Weights of a small self-supervised audio encoder (BEST-RQ).
Model: 3.6M parameters, log mel input, norm batchnorm, activation hardswish, widths [128, 160, 200].
Rows from block 3, named by matrix and row number. Each number is 500 + 50 x the weight over its row's rms, rounded and kept within 0 to 999. All counts start at 0. Numbers have three digits each. After the name is the row's rms in percent of the matrix's.
# convs0: expand pointwise conv (model.blocks.3.convs.0.weight, 512x128x1), inputs 64-127
convs0.134 100:589460541480489423466515458511514395534501525488560484383509540521469538537574510506510494424452487465512430542528477500430514517358552490451506440485546520486466491478429420519517561452518484
convs0.135 093:478441591473498452462504503534462447545373510537494407481510495411516526479467482474449548482444492541537510530541491408533437516489443486451489476499491458377419479459534555459496537539411356
convs0.136 095:472509549461345462477449461422523497518518444480575537504474597477541568501522490589501488515497479560523449494552565464436512491498562484522497539525505540525455495464562462498571599494561455
convs0.137 092:516468587512535562497586519525498524601465594479513487568438473525614522609564463499464421511523507479472411395532502505587577520462424520470518439541471518543542596527564455554432512553522460
convs0.138 104:486469579475427549525433416483429499486401519574591523518549488518399568462576524518492475483471481484439534398550573536523480511512544523510524654376478503496589464439494498491494501438529401
convs0.139 107:454439458517420502518408498479454382393521544437420514504504509454513536480345441456502561469598544483486519507501509470514532510497463413430471487502601475478477591460512497474579395476469348
convs0.140 096:546415542426493573466545445538553499501546509482622504471516548467600498511506562521519477493518521510461470515490545511473614425466508418602550483470619529438473462496528455470500497427503446
convs0.141 102:492577443484486489534579531581531510432497518492580429500509481563552478499451479477492456460502525530510442510517596482463532456522555436532463532653619468549600325472527475464587488425476476
convs0.142 089:535508522465485506411528403525515512549431501489468464434528455552477375418485474437399474445429459469399496502393515387476508535429538456469441482488537481497475534481542484458544524524394523
convs0.143 099:572580490482482551542495464429521523464467599449508506413481472491497471509462551493535465485419503460511503539393492501496430639492539546508496469620487481506549494515473550501464484525517407
convs0.144 101:481473472518379495434444463491542588483453508557478580470469539552395531419450483451501507572563524527431523524418499550535431479475525527519545463429501471529477405494524530432478449364571391
convs0.145 119:499572530495407543506541497294503445458627529553513410536559537577539505569525493445518454470501469503527559535539541521399465485340521495449560430510550560528396545521489510426517538467455487
convs0.146 114:419539515478518510477564520469462507540473444517508498370477487529595449527466516422485559511412463509479446496426386491489497543482510416454458520480487455410453626517508591506490486562365530
convs0.147 090:495436508458499530426494494485469492562489480451414500450523566466458536573496475550525524561483494537496500517602448460509448506563502540502611565529392509507523479542538544501432591529459440
convs0.148 084:387395510440517525400469467557422494515454479532555526512560399476482487551540515449497539505452518439608502488478601479543597526467454596413557498409505568528501518396551539472365536557459451
convs0.149 107:511542506467522522516520566527516409549453471494588449430542472516563523483463538514510521544647562474538525495465560535270577527462437555442495503394569404485506497495534513511584502496520546
convs0.150 096:464471585517516521463483497592547449469498507470482568556484503464508487500463457523518564521540459462390439493573485404518570436511545443515565498476516606576517483591507423480555498535436524
convs0.151 104:456443590563534606541498446560494390511468483476536474578573501512459428544465416562499531480472496463508499493496556450481504465521470491438525473408497457527442569584461425522500585629439469
convs0.152 068:520453523433555520595493438512455446611506609419461423499519438487552459525457509430535420506482472516501523505485623407566535560546523500564557512544594512438476508553506508502479571468570485
convs0.153 078:550494465461482474417537450410457507521458516479476478494480478518653541522554511520486522529497498502476433495438566494557505449467480432592538513598495430579503450463479508563440522535462487
convs0.154 103:428569462520572490529558531538567505468505470451423464427469507476466549544519418462524452531559499517543428416578568458529549365466446443419447481552539507600547453498509472543453504458488522
convs0.155 091:571513492526522554479457504517496500441478521501505465341448586508490454445481515455489531614525542441453416510519556511533582580529587479476467435568527440459490450593394487475603456510494528
convs0.156 103:489503568491430555534458387569473490479412551492477472524523476515566445438444445487503509492470513498500517488568603528514473535512576545486510542449518616551531486462479485493496544450521365
convs0.157 112:524548520525554427482470550584574516630460495632506539557472576441561512507511579572571518514489446603474526449484489494528654480517483536549541485475519509444524524449485476587535602643453581
convs0.158 099:525549599559462493515569463463474493538477520501431484567532439518501522486468514579544487442522412477556517495479513399479476457422496482490393490456534588466515478483586498464506402504528553
convs0.159 101:390610423543548478571505586505557418492600584416471452505555457618448479560464447405536440464461466444411459452530493516518577456515497480501517547481488442510448599520529493532483466481379526
convs0.160 095:469496535487506461554587557567486418482533493443594527469477529342515532566564504462527563530604594531539481505437410440419535498460440407471601434460582511557482547533556453489434420551518566
convs0.161 086:489439498450527445594564462498416449523496428427425459566470471533520560530411439458524472412472395408473376491417506527479561510443488500588484434659490534625450517493466502558554522511444530
convs0.162 095:508514475485485472464557429460455545515475444474516536428443492507480467529552515474461449454489465523531449459578474469475531533471449449454449509550521469470439493482354526512355401523431448
convs0.163 099:516452433498574411491454541538538431513532413493513512419448585500470586583540502497640492446544527485520521518501483546568546437541433413549519359514561536507499526461490508587498567554458603
convs0.164 105:564626483536470429490448504440470432483650492453434467560462452476450424459472454518572496499413413435488584533502448516452527478412559436445408466519476461466472472516498470506508478421481532
convs0.165 094:479498471560502523476499521463510536466498480532419509471514431559556528519522484423584452550459467547540466552509534463601475546568474555592435435543514458481446532469508449561441585552502472
convs0.166 102:448592491503449571526486535382434434422594536479564449450583362466514426447489472517560444485529476444580493540510548406529399489447490432430488474491497492558487532544483497416516437455503562
convs0.167 092:450518422520600467545529468546499471476470516519389476400485469398501441486565454504495553423455542557524619409479499505538510557550561613518506544496478428508540557452591513462495550422438619
convs0.168 095:521515479486525517546429569571491403473497439437497461459522463423550456425474473591441489490553505438533473471450621435557548575572609530478503489573493612479596504448474497551499447463435552
convs0.169 103:478490553408531450487643522473534530460422478448512446472522493534537560558504479457517470555495491505509495529455543522414499519502447473610506504438509552465537462514639452489530594487595504
convs0.170 108:487416518475495451445477496544455522603530508541526518455481512504509430611447554499398462387417441393411479540498506512440483568484477516509441470423355543392431519499426434537569590529499521
convs0.171 091:450467421534576556541553461530494491422593527497456526435507404476503478519518453395564518518518449547472424453506494432516521434517469419546447422593517445482512516380471502433533443540383534
convs0.172 101:471510484428461470523441534517536568497448552462565533476526517516416440472463525508572440538591487476434569514521467529503458481544545494396371565526565479408529557528474566519419546444512397
convs0.173 085:516553588538485407468488579467474516459520437421530553496521607501567286489438539504501487524496463421543512483488541479502489457542550418559437501422451581456487480466471506523538478514498458
convs0.174 096:521520496546477486507517435454459491504447537526579523540509512486536469445464468555432514488478494441541452548480387537487436515453498361511470543485453655408468531545452565425520348510464467
convs0.175 097:523542471536564517539584531491483568427584486491575467503412588524499570498468401533576512500537563550481496430525475540481550478460505540456485473546569467484567492532415495505486379482575546
convs0.176 086:491542473477550487475516459406511480508543529456511579512470493497615440499557488499499463448538514466455494460501514522482506501505451542583477383605511543464474551385468405467503454586478543
convs0.177 089:534478493551554545532516509561488500470525513503516563306495544545474359517538495550502502561523456490563441516463509453521542482525485469451339447529498531464504578445478467550512486540504489
convs0.178 109:459495522514494496508555529460505557461546439463445466633497557454521447500498425448477542505560423528603411511503495438512490516488513489462379428431456536463537471490633486483515430486605525
convs0.179 088:508537544522510550413485556483562394467564573527487511477512546572452487489510549527427421542486581519398431571574497485479542501495455436524574586482519434579541480599542501513447470520595477
convs0.180 100:441537486553590514499504541422464516538587508489518584448486505499517559489488600544503477487508402499499485573488514521519402482540539394551570532591445463491457474518434523584478465448522522
convs0.181 096:420555613520482496519483533494519507515545457533562562463473393593531454420534544540484552467518382518595578412351520547523514434447578515484468572409470503510583438517551473501485546498490616
convs0.182 103:523434557482451565527448483524439421453435483494544550558500515451382625511531423469409550547470490519508509451456457457504413466476520499419543487389430458464528477469487511449532440400612508
convs0.183 090:572539529509382518491417476521510500523446468531471492503479421472502483477460561510461516635553571586503445435472476465502446581493539531517478546457530447523454492485508546543545523503598489
convs0.184 130:513486518431607441514628473544551521550456525495453450416501540543574414617460492546474577526489578409513531478521437488521562498499527505541508514473608451523530495536550522485470566531434467
convs0.185 101:447506485481540438441556648456410560561542467571549475531536531553453484525560577484526488506558476423556538491470531546559532532462486479487459523459514573473556455497446438511532502483600559
convs0.186 109:560480573466395497480488550490477507489464552499568479511516487560411594417502444522464600583439479558501484446459436464543580544481541562498440483491572561492565535439545445472522526492642407
convs0.187 104:550497595533387534554477574462563500465548598485534543551480428515448548473497529480545424522565447500534538556438484474513512505459542492417428556520496542550538595532555442462552501390577468
convs0.188 124:505494527514406487559533458402493469448470546536500475524603428541519609573539536506445430536521412466527533493606604500561525488492495505480492526426539442457514492487514455359566512435559515
convs0.189 107:636426452448484525500450496494523443566417590543492562545513450471485546535568538716476449511436550521457584507538509506516558529542492534537453589398527585522528463497473474501532529509488419
convs0.190 100:499498497415416485439517496494426504478482494519520485565451498516444562431539475487481526585498461501376483515455519430450587623521493545452475511466592517536507516560559498472454570481631425
convs0.191 094:457497445411521486461535419439502506481523455505351427458487499465558516464510483482520455525451451424513490433519493511418516493474523459524478497604525564546467482424460564488510503533496505
convs0.192 100:511459497509398428523466492475575464468502462449495508534541527520399476498503545531500443421565514517538562567502519620511382526484499546429478482420493505438456500480512512496480469432541411
convs0.193 094:495565450579504501607455543481570484495639538557499562489413529431521454422548512534560491486498501518531458559592465527569531544521494491504443422506528404548487471502515550503457515507540418
convs0.194 082:558473445534536504394553468542498441611480549543539488439490457466492463432458467437474523533379482507442480467575440432414524565484574422453497499492439427529531591538466533474534536529518494
convs0.195 110:454511413538481520495574533530571522386527518490522524506480533418426474511564545473527547437491586449492489579582453397443553378547379434458518500511534452530558517518558487447442388569559388
convs0.196 111:528521423521545471526527454498471515499542491502493462546504411507492448382445438464526516587515497491475494475532601542506462545508520575415464531535512446451548402527471558546434485581493455
convs0.197 108:482455511498447373487576530528534450467507593546545546550446583459505507578491487592553532446471519415540496406522502556481472559521535435528457380425542475381476445495466438487506520461525481
convs0.198 086:585421523510533464564479452529562485547423513457529448464529492432529421532557518476513520490469532458517476489444539545585535528491472541431537523555515612456470550526412423538468540456439494
convs0.199 097:540472408545499512440533493526514521623492548529481505513602505481393593465528455521466490498486430519496509484545503428524459533529472572424486454488524604518534544392558482548444532483511480
convs0.200 103:480504481523526514422479582478440444567505453484472493469490507406458495564468610478485476596504491477477450444437542443511481437484449517445550469477538379509519420420550548483461532500457440
convs0.201 081:477456467519564504423572416565491558531393540480501476523544514464566466446523477438439445473424541438414515390451535437490578522456461488511545485539474414455480475450601571520543503565503500
convs0.202 099:484556533510522481488474503428482487511623443510541506459502426563476509461477465490440457538496339430512527501472489471430419542442633496438521527445410432435487456580452464506542427431549516
convs0.203 093:585469534457537601434498426494496487542543552585511575531491539487499484449541575511425586449478451562527515543500549486532548534516529570594532495557563413485489440506520420460500521461410512
convs0.204 124:498451446491530508451599563505473510447498512442508557507478561519475476407484641553488522459511546489552463536547507515473567355497399508519546479493526469425525506506544481513491402574553497
convs0.205 096:534478464475494452447524503530497472425462509437432469515459525385577514492458527395500592466507536489430501534552453469560404459536534375568484497521512526407466502436541528458496426553500401
convs0.206 105:479511427531395455481593508498566483543537467553485423530478559447628550530542433498564523586424493470496514412507535594527500536589524499491514514434549459483525372494550545513621532386539491
convs0.207 110:488319535507412509454456482539567526499520582502451572484534492477490421564519597461510544464450499490537568527488508564532512535505527481490574539446399535503464535445543532485531635505565491
convs0.208 106:505544499507573415485525515524487475408602534518479523477500548501470546547510490448560495552605447584576516461486530426516514471522506584431527590437513530428539503511523545487590453532483490
convs0.209 087:432498488553513519486400378519432422488514539538500573452481430397570538484472594488584489450504484509494492555588566513473416453512440423498550532506496373541418430488451435541475441534555475
convs0.210 093:525499485544476455391580423414487532433493462562484564459476567510538415536480447414558487490397444490447527464477506421532487457499464453521513475508386538470510486458430516547463564516447514
convs0.211 092:591368505429500422506505458586489611498376493487480503447518568600485511490447566514406582540516531448479472486483442553589538526442504610448494464467516515440487481516479539466522548520535437
convs0.212 096:488499623499469598470425526482544452534472552457548448495605418440446560445553484515472468431516474515478494480475523501520510403611579472462584544534467515550550521464467551517460556430414518
convs0.213 097:563417480466505502383509377525506492488451493536550536462418554408614525510501554446469512439497470465422452450492509490435515456475444515512549455527413459467495450450492422542548588571473441
convs0.214 099:494446453524521541507539490533494507481578464539472535420466447406539453480424621531562539537580450571416408501474472542471524444542517484456555454499458496426528519491457467495512461515532515
convs0.215 101:517495465524550493555486473514536497494534516482452543381534469566427546434466555507456393426458495470485488475453481502595460495476531465448487563459551419491554414509486353541493539465520626
convs0.216 113:488432434470517502461505462565469316509470417504561495469464521489460454525507575483520494501503567453493504610467476504349485505545508407488546404471488342444534593512501477545540505468456488
convs0.217 072:538465519540522520547509408490522523555504572483527493426526484564447478373438522470498531423432474460408493547434461406474482482492502459506501517518520455489504488463552522518509543522358543
convs0.218 103:492442529388508454546488513561469454508488532389571418491491531503518520447463464407565531442462514478638466486471538412535474466481516484429444558522590506495496456529430473529434544465555516
convs0.219 104:445528499521598487446575425544450485565475439471487432449500372483521505495550519515487498421410518481518480441524481453455493473569529564450537562488429458480561492445483509474469537438486541
convs0.220 092:550548475470520492569495561530484445519538580478513516460467565539476383442476483547488487472517488409507521608590506440453503494476502498458492503421547500534532552632471454504590552493521454
convs0.221 092:502500463540495424518543535577508538442455527551511506416493558476511538577609456591528500576517458514524521481538545431591471487595502428468464411446451495394534455433376507500482463486526476
convs0.222 092:553512514590479506509452593446505586516561526555583612525441507437474481454587568472580444512534453483501523447540564512561391477573443523522407504484480539459509425449508443440547503514540590
convs0.223 098:517537448542504534475522490421478524545504499500539607562441505472559499491474631574579523462414545470544437483484467448527439452495553449596478574574485450446500443435397484527501426496459540
convs0.224 113:531420528526477549463459418431424409528455557547516569502500564579479508533472541461480507497516551526414525541502444565376585492419463474531518594528598569470452558510407589479470553554483419
convs0.225 121:477558477532452494478492474541560478503507490500343539446583432453489476487462491480542483543548568530518550504479470524512475616521473478491471458549407506425414394474496520531491518543458501
convs0.226 099:460515460538489459466505499464494456488531455460510510536514430552548471564457595406525510540481462491489341488385488437521475479466526522509457474546417416420529448460426426564441478482503544
convs0.227 102:560442476553522428521544501515459516467482534463512488503553472463494456512444460533465536463540471493561550544486475432498452481523552561453391526546472562396558540449495505497443480486512602