config.yaml
model: "self-supervised audio encoder (BEST-RQ)"
dataset: "acted Russian speech (Dusha)"
train_examples: 26041
n_mels: 80
codebook_size: 256
mask_prob: 0.05
norm: "batchnorm"
stem: "single"
expansion: 4
widths: [128, 160, 200]
init: "torch_default"
beta2: 0.999
cautious_weight_decay: true
weight_decay: 0.2
Rows from block 12, named by matrix and row number. Each number is 200 + 20 x the weight over its row's rms, rounded and kept within 0 to 999. All counts start at 0. After the name is the row's rms in percent of the matrix's.
# convs2: project pointwise conv (model.blocks.12.convs.2.weight, 200x800x1), inputs 675-719
convs2.54,128,199,182,188,196,205,161,210,217,205,207,175,203,211,170,244,213,199,198,172,213,199,214,194,196,208,208,204,201,158,162,173,210,251,185,183,218,194,143,264,193,179,200,205,208,204
convs2.55,076,211,228,207,178,188,178,181,191,200,217,151,191,212,205,182,212,190,192,203,177,152,206,183,209,184,179,179,209,181,194,159,202,182,188,213,217,196,244,169,202,138,182,232,192,184
convs2.56,100,220,202,215,207,203,199,199,203,186,214,247,205,205,221,190,213,182,204,216,237,159,198,189,216,207,192,195,226,205,235,243,195,148,238,203,193,167,174,163,209,189,195,196,209,197
convs2.57,078,227,201,179,229,227,209,222,209,225,185,192,236,200,215,220,197,211,232,198,233,195,195,206,199,225,209,208,196,178,210,177,215,194,240,205,196,185,203,182,200,223,230,199,215,185
convs2.58,106,186,158,208,204,201,207,206,233,209,167,195,196,205,183,162,198,225,191,176,204,211,214,198,190,192,204,201,153,202,268,184,208,188,201,185,238,188,211,267,176,234,199,211,213,200
convs2.59,093,212,207,212,182,197,211,191,203,201,274,178,198,183,200,170,171,203,190,209,192,191,239,198,217,205,194,208,191,216,230,176,190,176,181,201,214,225,227,184,208,176,196,208,194,144
convs2.60,105,188,193,204,206,197,203,203,164,195,194,210,210,201,181,221,214,233,201,215,155,194,164,195,201,195,187,202,177,175,174,220,194,183,227,203,180,198,208,187,206,224,192,195,192,233
convs2.61,088,228,194,185,196,196,193,223,215,207,241,174,189,181,199,178,185,196,211,177,190,205,218,192,220,200,199,206,209,187,186,191,191,171,195,222,214,222,217,181,219,216,189,172,186,198
convs2.62,102,215,208,204,222,224,153,186,201,205,219,211,210,210,208,119,190,184,214,212,214,205,189,207,207,222,205,210,210,223,187,207,194,225,192,194,210,203,172,212,192,214,207,179,198,168
convs2.63,103,235,191,208,190,194,192,201,234,189,184,158,205,211,203,153,160,182,194,196,194,223,244,193,211,208,205,188,233,206,206,217,214,203,189,212,224,206,259,190,219,192,211,197,209,164
convs2.64,072,220,213,195,240,233,172,189,213,228,215,181,218,198,180,221,190,237,213,178,208,193,227,204,208,223,202,232,209,210,167,204,208,213,216,206,191,189,221,162,204,211,236,157,200,200
convs2.65,101,169,176,197,210,209,209,198,188,209,252,147,202,204,225,198,201,159,196,200,197,201,154,196,196,191,213,191,212,196,199,209,206,164,183,163,206,181,189,282,206,181,213,212,201,222
convs2.66,113,207,230,197,191,206,169,183,183,199,222,183,202,211,234,194,193,201,197,182,210,170,175,194,207,207,219,204,212,239,196,196,213,192,218,190,197,221,191,140,192,176,195,195,203,222
convs2.67,090,186,203,205,210,211,207,179,178,195,257,180,201,193,194,175,211,197,208,186,187,189,149,195,194,214,224,183,221,210,194,212,223,151,184,207,212,206,225,178,243,179,201,232,198,217
convs2.68,111,223,190,201,203,202,219,211,213,188,171,208,199,209,210,226,182,199,191,219,182,215,212,192,245,209,192,208,222,206,216,216,198,195,225,171,183,166,192,190,164,206,201,233,190,210
convs2.69,091,203,204,197,195,202,179,207,192,199,170,177,208,190,188,202,217,227,189,170,191,213,186,190,201,193,203,199,205,155,167,211,196,225,196,190,197,238,188,185,213,207,210,227,210,238
convs2.70,096,220,219,209,195,192,168,179,211,204,171,211,209,192,181,189,193,159,207,217,198,199,222,202,213,208,207,207,192,234,179,242,196,248,198,188,207,209,211,220,176,219,199,183,205,205
convs2.71,101,230,201,214,203,211,170,181,177,196,172,206,198,200,206,169,213,242,203,205,205,236,208,203,225,212,200,205,197,179,218,177,191,226,196,219,216,239,195,181,202,241,207,195,193,209
convs2.72,102,186,203,187,211,201,219,228,186,198,219,202,196,181,175,231,183,219,206,167,190,205,195,211,195,205,181,210,200,203,255,220,197,169,209,201,192,193,179,199,209,249,193,220,194,161
convs2.73,082,191,218,197,226,212,213,179,192,225,248,173,218,185,221,239,211,182,220,213,164,182,165,210,204,206,216,223,220,225,154,191,210,118,208,196,182,217,200,172,189,180,227,222,186,267
convs2.74,083,203,179,222,197,191,252,192,203,190,156,215,184,193,173,192,206,183,203,189,169,194,144,202,201,199,215,196,178,181,179,222,195,171,182,211,209,208,197,199,224,235,201,265,194,236
convs2.75,092,188,193,214,207,205,266,204,222,195,211,184,193,203,164,171,200,191,202,210,199,185,160,190,165,200,182,200,211,190,188,237,217,206,191,232,218,179,174,223,209,214,202,217,209,230
convs2.76,104,183,167,199,188,203,252,203,253,199,143,208,190,196,196,158,189,177,204,213,195,227,241,191,203,201,199,200,207,202,234,224,191,211,154,183,213,208,197,203,232,246,192,218,201,249
convs2.77,108,182,226,188,193,196,217,223,211,194,213,235,199,200,200,234,208,152,204,195,212,217,181,194,193,190,188,197,205,255,194,226,225,204,169,191,192,209,167,146,216,170,198,200,210,214
convs2.78,113,204,208,212,204,199,218,206,175,203,180,234,202,195,211,243,187,198,203,200,233,213,177,205,200,207,205,194,223,164,184,196,194,206,186,204,207,206,176,215,209,188,197,188,194,203
convs2.79,074,201,193,207,225,236,196,206,188,207,235,187,215,186,220,241,167,190,234,199,220,194,179,220,197,220,210,208,199,191,201,170,177,187,192,201,180,190,188,210,162,181,227,169,182,165
convs2.80,120,190,227,191,192,204,171,223,143,208,157,236,201,198,181,147,226,239,205,218,209,203,192,200,189,203,180,205,221,262,150,174,187,207,206,200,189,224,192,199,183,253,194,163,198,210
convs2.81,070,200,199,229,173,189,147,208,186,181,208,200,189,202,193,223,192,199,169,199,205,187,194,191,180,183,197,183,187,233,226,178,207,202,215,172,211,192,227,213,201,168,176,181,214,147
convs2.82,099,207,208,197,210,208,164,190,185,197,129,208,207,207,212,192,202,179,193,216,237,193,201,202,201,204,212,193,193,235,196,215,201,187,176,192,197,216,219,155,210,196,194,201,203,196
convs2.83,106,222,229,207,189,195,175,209,166,196,155,211,202,197,196,193,152,223,203,182,165,231,208,200,215,213,211,194,217,201,173,207,200,228,204,209,202,221,213,203,185,198,197,180,198,189
convs2.84,107,172,182,197,198,202,231,180,174,196,202,183,193,212,173,201,181,188,206,208,177,193,214,201,147,200,213,197,192,213,152,198,197,211,207,194,229,199,258,228,191,180,204,249,203,237
convs2.85,113,204,200,230,201,199,202,186,223,200,181,242,198,202,214,209,200,197,197,193,206,178,187,192,213,202,208,194,186,157,262,193,184,207,245,197,197,204,178,212,226,202,199,177,204,173
convs2.86,097,202,198,182,209,187,198,186,211,204,243,199,197,189,218,208,204,184,197,210,190,205,188,206,206,189,207,195,175,177,203,204,198,186,186,216,182,201,179,204,198,207,197,206,179,248
convs2.87,111,199,227,205,204,200,173,150,215,210,180,172,202,205,233,236,199,229,190,169,222,205,171,203,158,203,204,200,181,152,201,185,203,205,220,193,187,232,191,185,181,219,197,199,196,199
convs2.88,102,239,202,205,201,201,196,179,202,198,210,190,194,194,239,189,202,178,202,221,244,185,220,208,231,190,200,199,194,204,172,223,201,148,211,221,182,170,230,177,177,213,199,221,193,221
convs2.89,109,208,220,202,206,197,167,194,246,199,170,211,204,192,227,210,216,202,201,181,243,200,196,192,216,194,214,207,208,210,212,228,204,190,227,201,198,195,180,155,205,221,206,179,209,212
convs2.90,102,216,188,192,198,194,181,197,202,201,202,139,208,188,205,227,194,213,196,215,203,209,156,190,189,200,189,198,214,166,200,216,196,190,200,224,198,193,186,197,174,220,191,172,198,177
convs2.91,098,189,197,208,201,187,179,206,229,188,181,220,204,203,214,179,181,188,191,206,214,239,219,201,184,189,162,188,191,201,172,235,200,215,178,185,186,210,192,192,192,204,208,179,198,238
convs2.92,116,222,240,194,206,197,186,197,214,195,216,175,198,198,204,187,213,232,207,164,213,179,237,199,226,205,182,192,178,231,274,190,185,175,214,201,178,144,224,216,217,223,211,201,206,201
convs2.93,082,188,202,210,186,178,232,214,190,178,242,219,191,201,204,209,187,204,178,207,199,219,179,173,202,175,193,174,212,181,184,201,218,189,183,201,216,193,195,172,209,169,162,198,200,185
convs2.94,089,201,182,186,204,223,193,217,213,222,156,215,212,212,211,151,198,191,225,215,206,216,139,222,201,203,204,197,205,212,179,206,218,186,194,189,237,162,209,220,221,235,215,180,202,203
convs2.95,097,224,224,197,207,206,170,207,177,192,180,215,199,196,180,180,185,180,193,199,204,206,235,191,206,211,211,209,191,205,214,208,194,249,207,163,223,236,193,207,188,181,203,180,199,184
convs2.96,104,150,174,193,203,201,201,204,179,203,185,169,209,198,179,171,198,196,203,175,190,207,143,195,197,198,214,207,218,198,221,207,201,217,148,165,213,209,159,197,184,197,194,204,198,213
convs2.97,106,194,208,209,198,192,198,218,246,203,202,200,196,205,197,208,187,161,194,221,171,160,228,206,192,201,204,206,196,192,193,216,211,227,176,209,195,196,237,225,198,173,196,211,212,235
convs2.98,132,172,187,207,194,194,234,226,167,198,200,160,196,193,184,177,182,166,199,181,174,156,208,191,182,207,205,201,246,203,203,197,208,208,168,200,219,201,216,204,203,183,192,164,214,178
convs2.99,100,208,210,209,206,191,204,193,182,205,252,196,200,198,210,216,175,181,195,223,200,196,194,207,210,191,214,199,191,203,223,183,201,211,193,195,197,206,189,212,199,197,193,205,193,171
convs2.100,092,223,198,196,208,193,218,171,206,207,173,207,205,198,200,250,195,191,195,201,183,202,247,191,182,195,202,204,205,155,226,180,211,223,193,203,213,185,196,197,184,199,205,201,206,164
convs2.101,104,193,202,200,202,207,197,205,237,200,225,210,191,196,212,189,199,221,192,181,204,221,213,190,189,204,204,199,181,202,183,169,198,189,190,185,185,197,185,228,203,205,204,216,195,195
convs2.102,114,182,179,203,202,193,205,206,231,189,178,176,194,200,198,136,193,194,196,216,195,221,198,196,217,195,192,192,230,210,204,173,209,211,176,191,189,214,176,219,189,255,190,219,204,214
convs2.103,110,206,197,199,190,203,140,204,207,205,255,166,202,212,215,164,209,199,207,237,199,177,240,206,180,196,221,207,182,245,206,209,214,198,210,178,203,204,243,229,186,160,205,201,209,192
convs2.104,071,217,200,174,196,204,205,222,240,224,152,185,220,198,214,187,199,216,207,225,193,207,238,202,205,229,180,218,196,242,179,200,180,217,171,223,213,198,206,198,197,222,224,221,216,222
convs2.105,106,202,232,193,203,206,178,197,157,205,201,233,196,207,196,207,217,208,199,201,211,248,249,204,171,190,181,206,177,233,201,187,199,198,205,203,191,210,173,212,206,186,205,191,203,168
convs2.106,095,217,210,210,209,197,187,180,195,199,207,242,194,201,188,222,193,237,198,205,213,201,223,196,224,203,204,201,198,194,242,190,205,241,253,197,202,206,180,199,194,197,202,191,200,152
convs2.107,099,190,198,201,211,211,218,197,208,194,202,164,196,200,206,200,198,193,203,206,177,191,139,205,226,196,196,177,224,213,152,188,204,216,211,196,211,196,207,187,219,191,203,183,207,203
convs2.108,134,230,201,192,205,206,206,182,176,191,201,217,197,197,180,180,211,194,202,203,213,230,203,205,237,203,203,194,184,166,246,194,205,254,180,203,189,243,171,249,195,178,200,189,203,193
convs2.109,075,218,233,208,220,233,172,208,188,228,213,200,237,200,199,158,201,221,224,219,186,194,211,213,195,215,204,217,198,199,181,187,191,231,221,228,201,216,215,174,195,226,237,171,208,173
convs2.110,099,200,208,195,205,196,227,200,232,192,193,178,203,204,215,207,196,181,208,246,201,204,259,204,194,194,188,188,224,227,252,200,206,174,194,209,202,215,207,176,193,207,205,209,205,208
convs2.111,123,189,223,211,211,200,160,132,210,201,254,149,194,196,204,206,210,213,189,192,204,192,183,194,199,198,172,203,207,199,215,196,195,177,213,213,188,239,192,212,201,197,209,211,201,217
convs2.112,088,225,190,205,196,194,212,184,244,212,135,161,206,187,205,238,209,201,189,226,209,205,165,196,208,195,182,206,174,211,195,182,187,193,230,202,185,204,214,207,170,238,197,207,203,214
convs2.113,123,201,221,203,205,198,223,165,198,205,179,156,208,204,186,249,203,202,187,171,197,173,202,205,185,199,196,213,172,196,231,202,191,194,228,183,170,226,171,177,184,205,194,217,192,233
convs2.114,114,195,219,206,194,206,189,192,183,208,245,174,194,194,219,202,188,174,198,211,206,190,172,194,191,207,213,199,179,194,135,229,198,237,205,208,201,238,199,204,181,196,205,224,200,218
convs2.115,062,193,191,218,231,209,249,173,232,223,217,192,228,192,198,191,222,202,213,203,196,198,156,203,208,230,216,214,196,199,212,194,208,160,197,224,204,207,214,185,207,232,213,235,196,216
convs2.116,122,169,198,190,194,206,207,184,221,197,219,177,193,200,183,229,201,204,194,234,198,242,165,194,214,209,179,185,226,154,234,254,195,235,191,197,187,190,166,176,194,246,203,245,198,210
convs2.117,101,200,221,214,206,208,126,201,224,198,195,198,199,196,200,163,189,245,192,172,196,226,190,205,210,196,186,205,202,169,172,217,189,221,207,205,206,199,205,192,208,238,209,181,199,180
convs2.118,130,215,191,194,201,195,106,210,191,195,184,193,197,190,184,215,221,237,194,214,199,217,140,192,215,206,182,191,163,261,196,176,192,194,232,197,207,220,212,185,186,183,199,196,204,237
convs2.119,098,214,193,207,193,208,183,191,181,202,153,195,198,200,182,189,189,212,200,184,204,208,206,206,198,199,195,210,183,146,212,183,185,249,227,181,216,217,166,238,205,231,205,184,196,183
convs2.120,092,203,215,209,197,199,234,182,169,197,162,238,193,210,208,228,221,197,199,194,182,198,176,205,188,208,192,185,208,202,200,184,215,136,237,198,210,190,196,152,223,217,191,198,202,211
convs2.121,073,209,220,197,201,198,199,190,171,202,215,196,190,210,193,210,246,223,176,215,207,273,204,186,204,180,183,198,234,229,222,191,190,168,219,187,211,242,165,184,207,176,188,167,185,154
convs2.122,078,207,199,193,206,183,126,216,193,212,182,177,194,189,204,117,205,241,185,169,164,220,203,202,213,191,220,191,184,209,165,180,202,199,184,199,177,220,249,203,194,181,200,184,185,187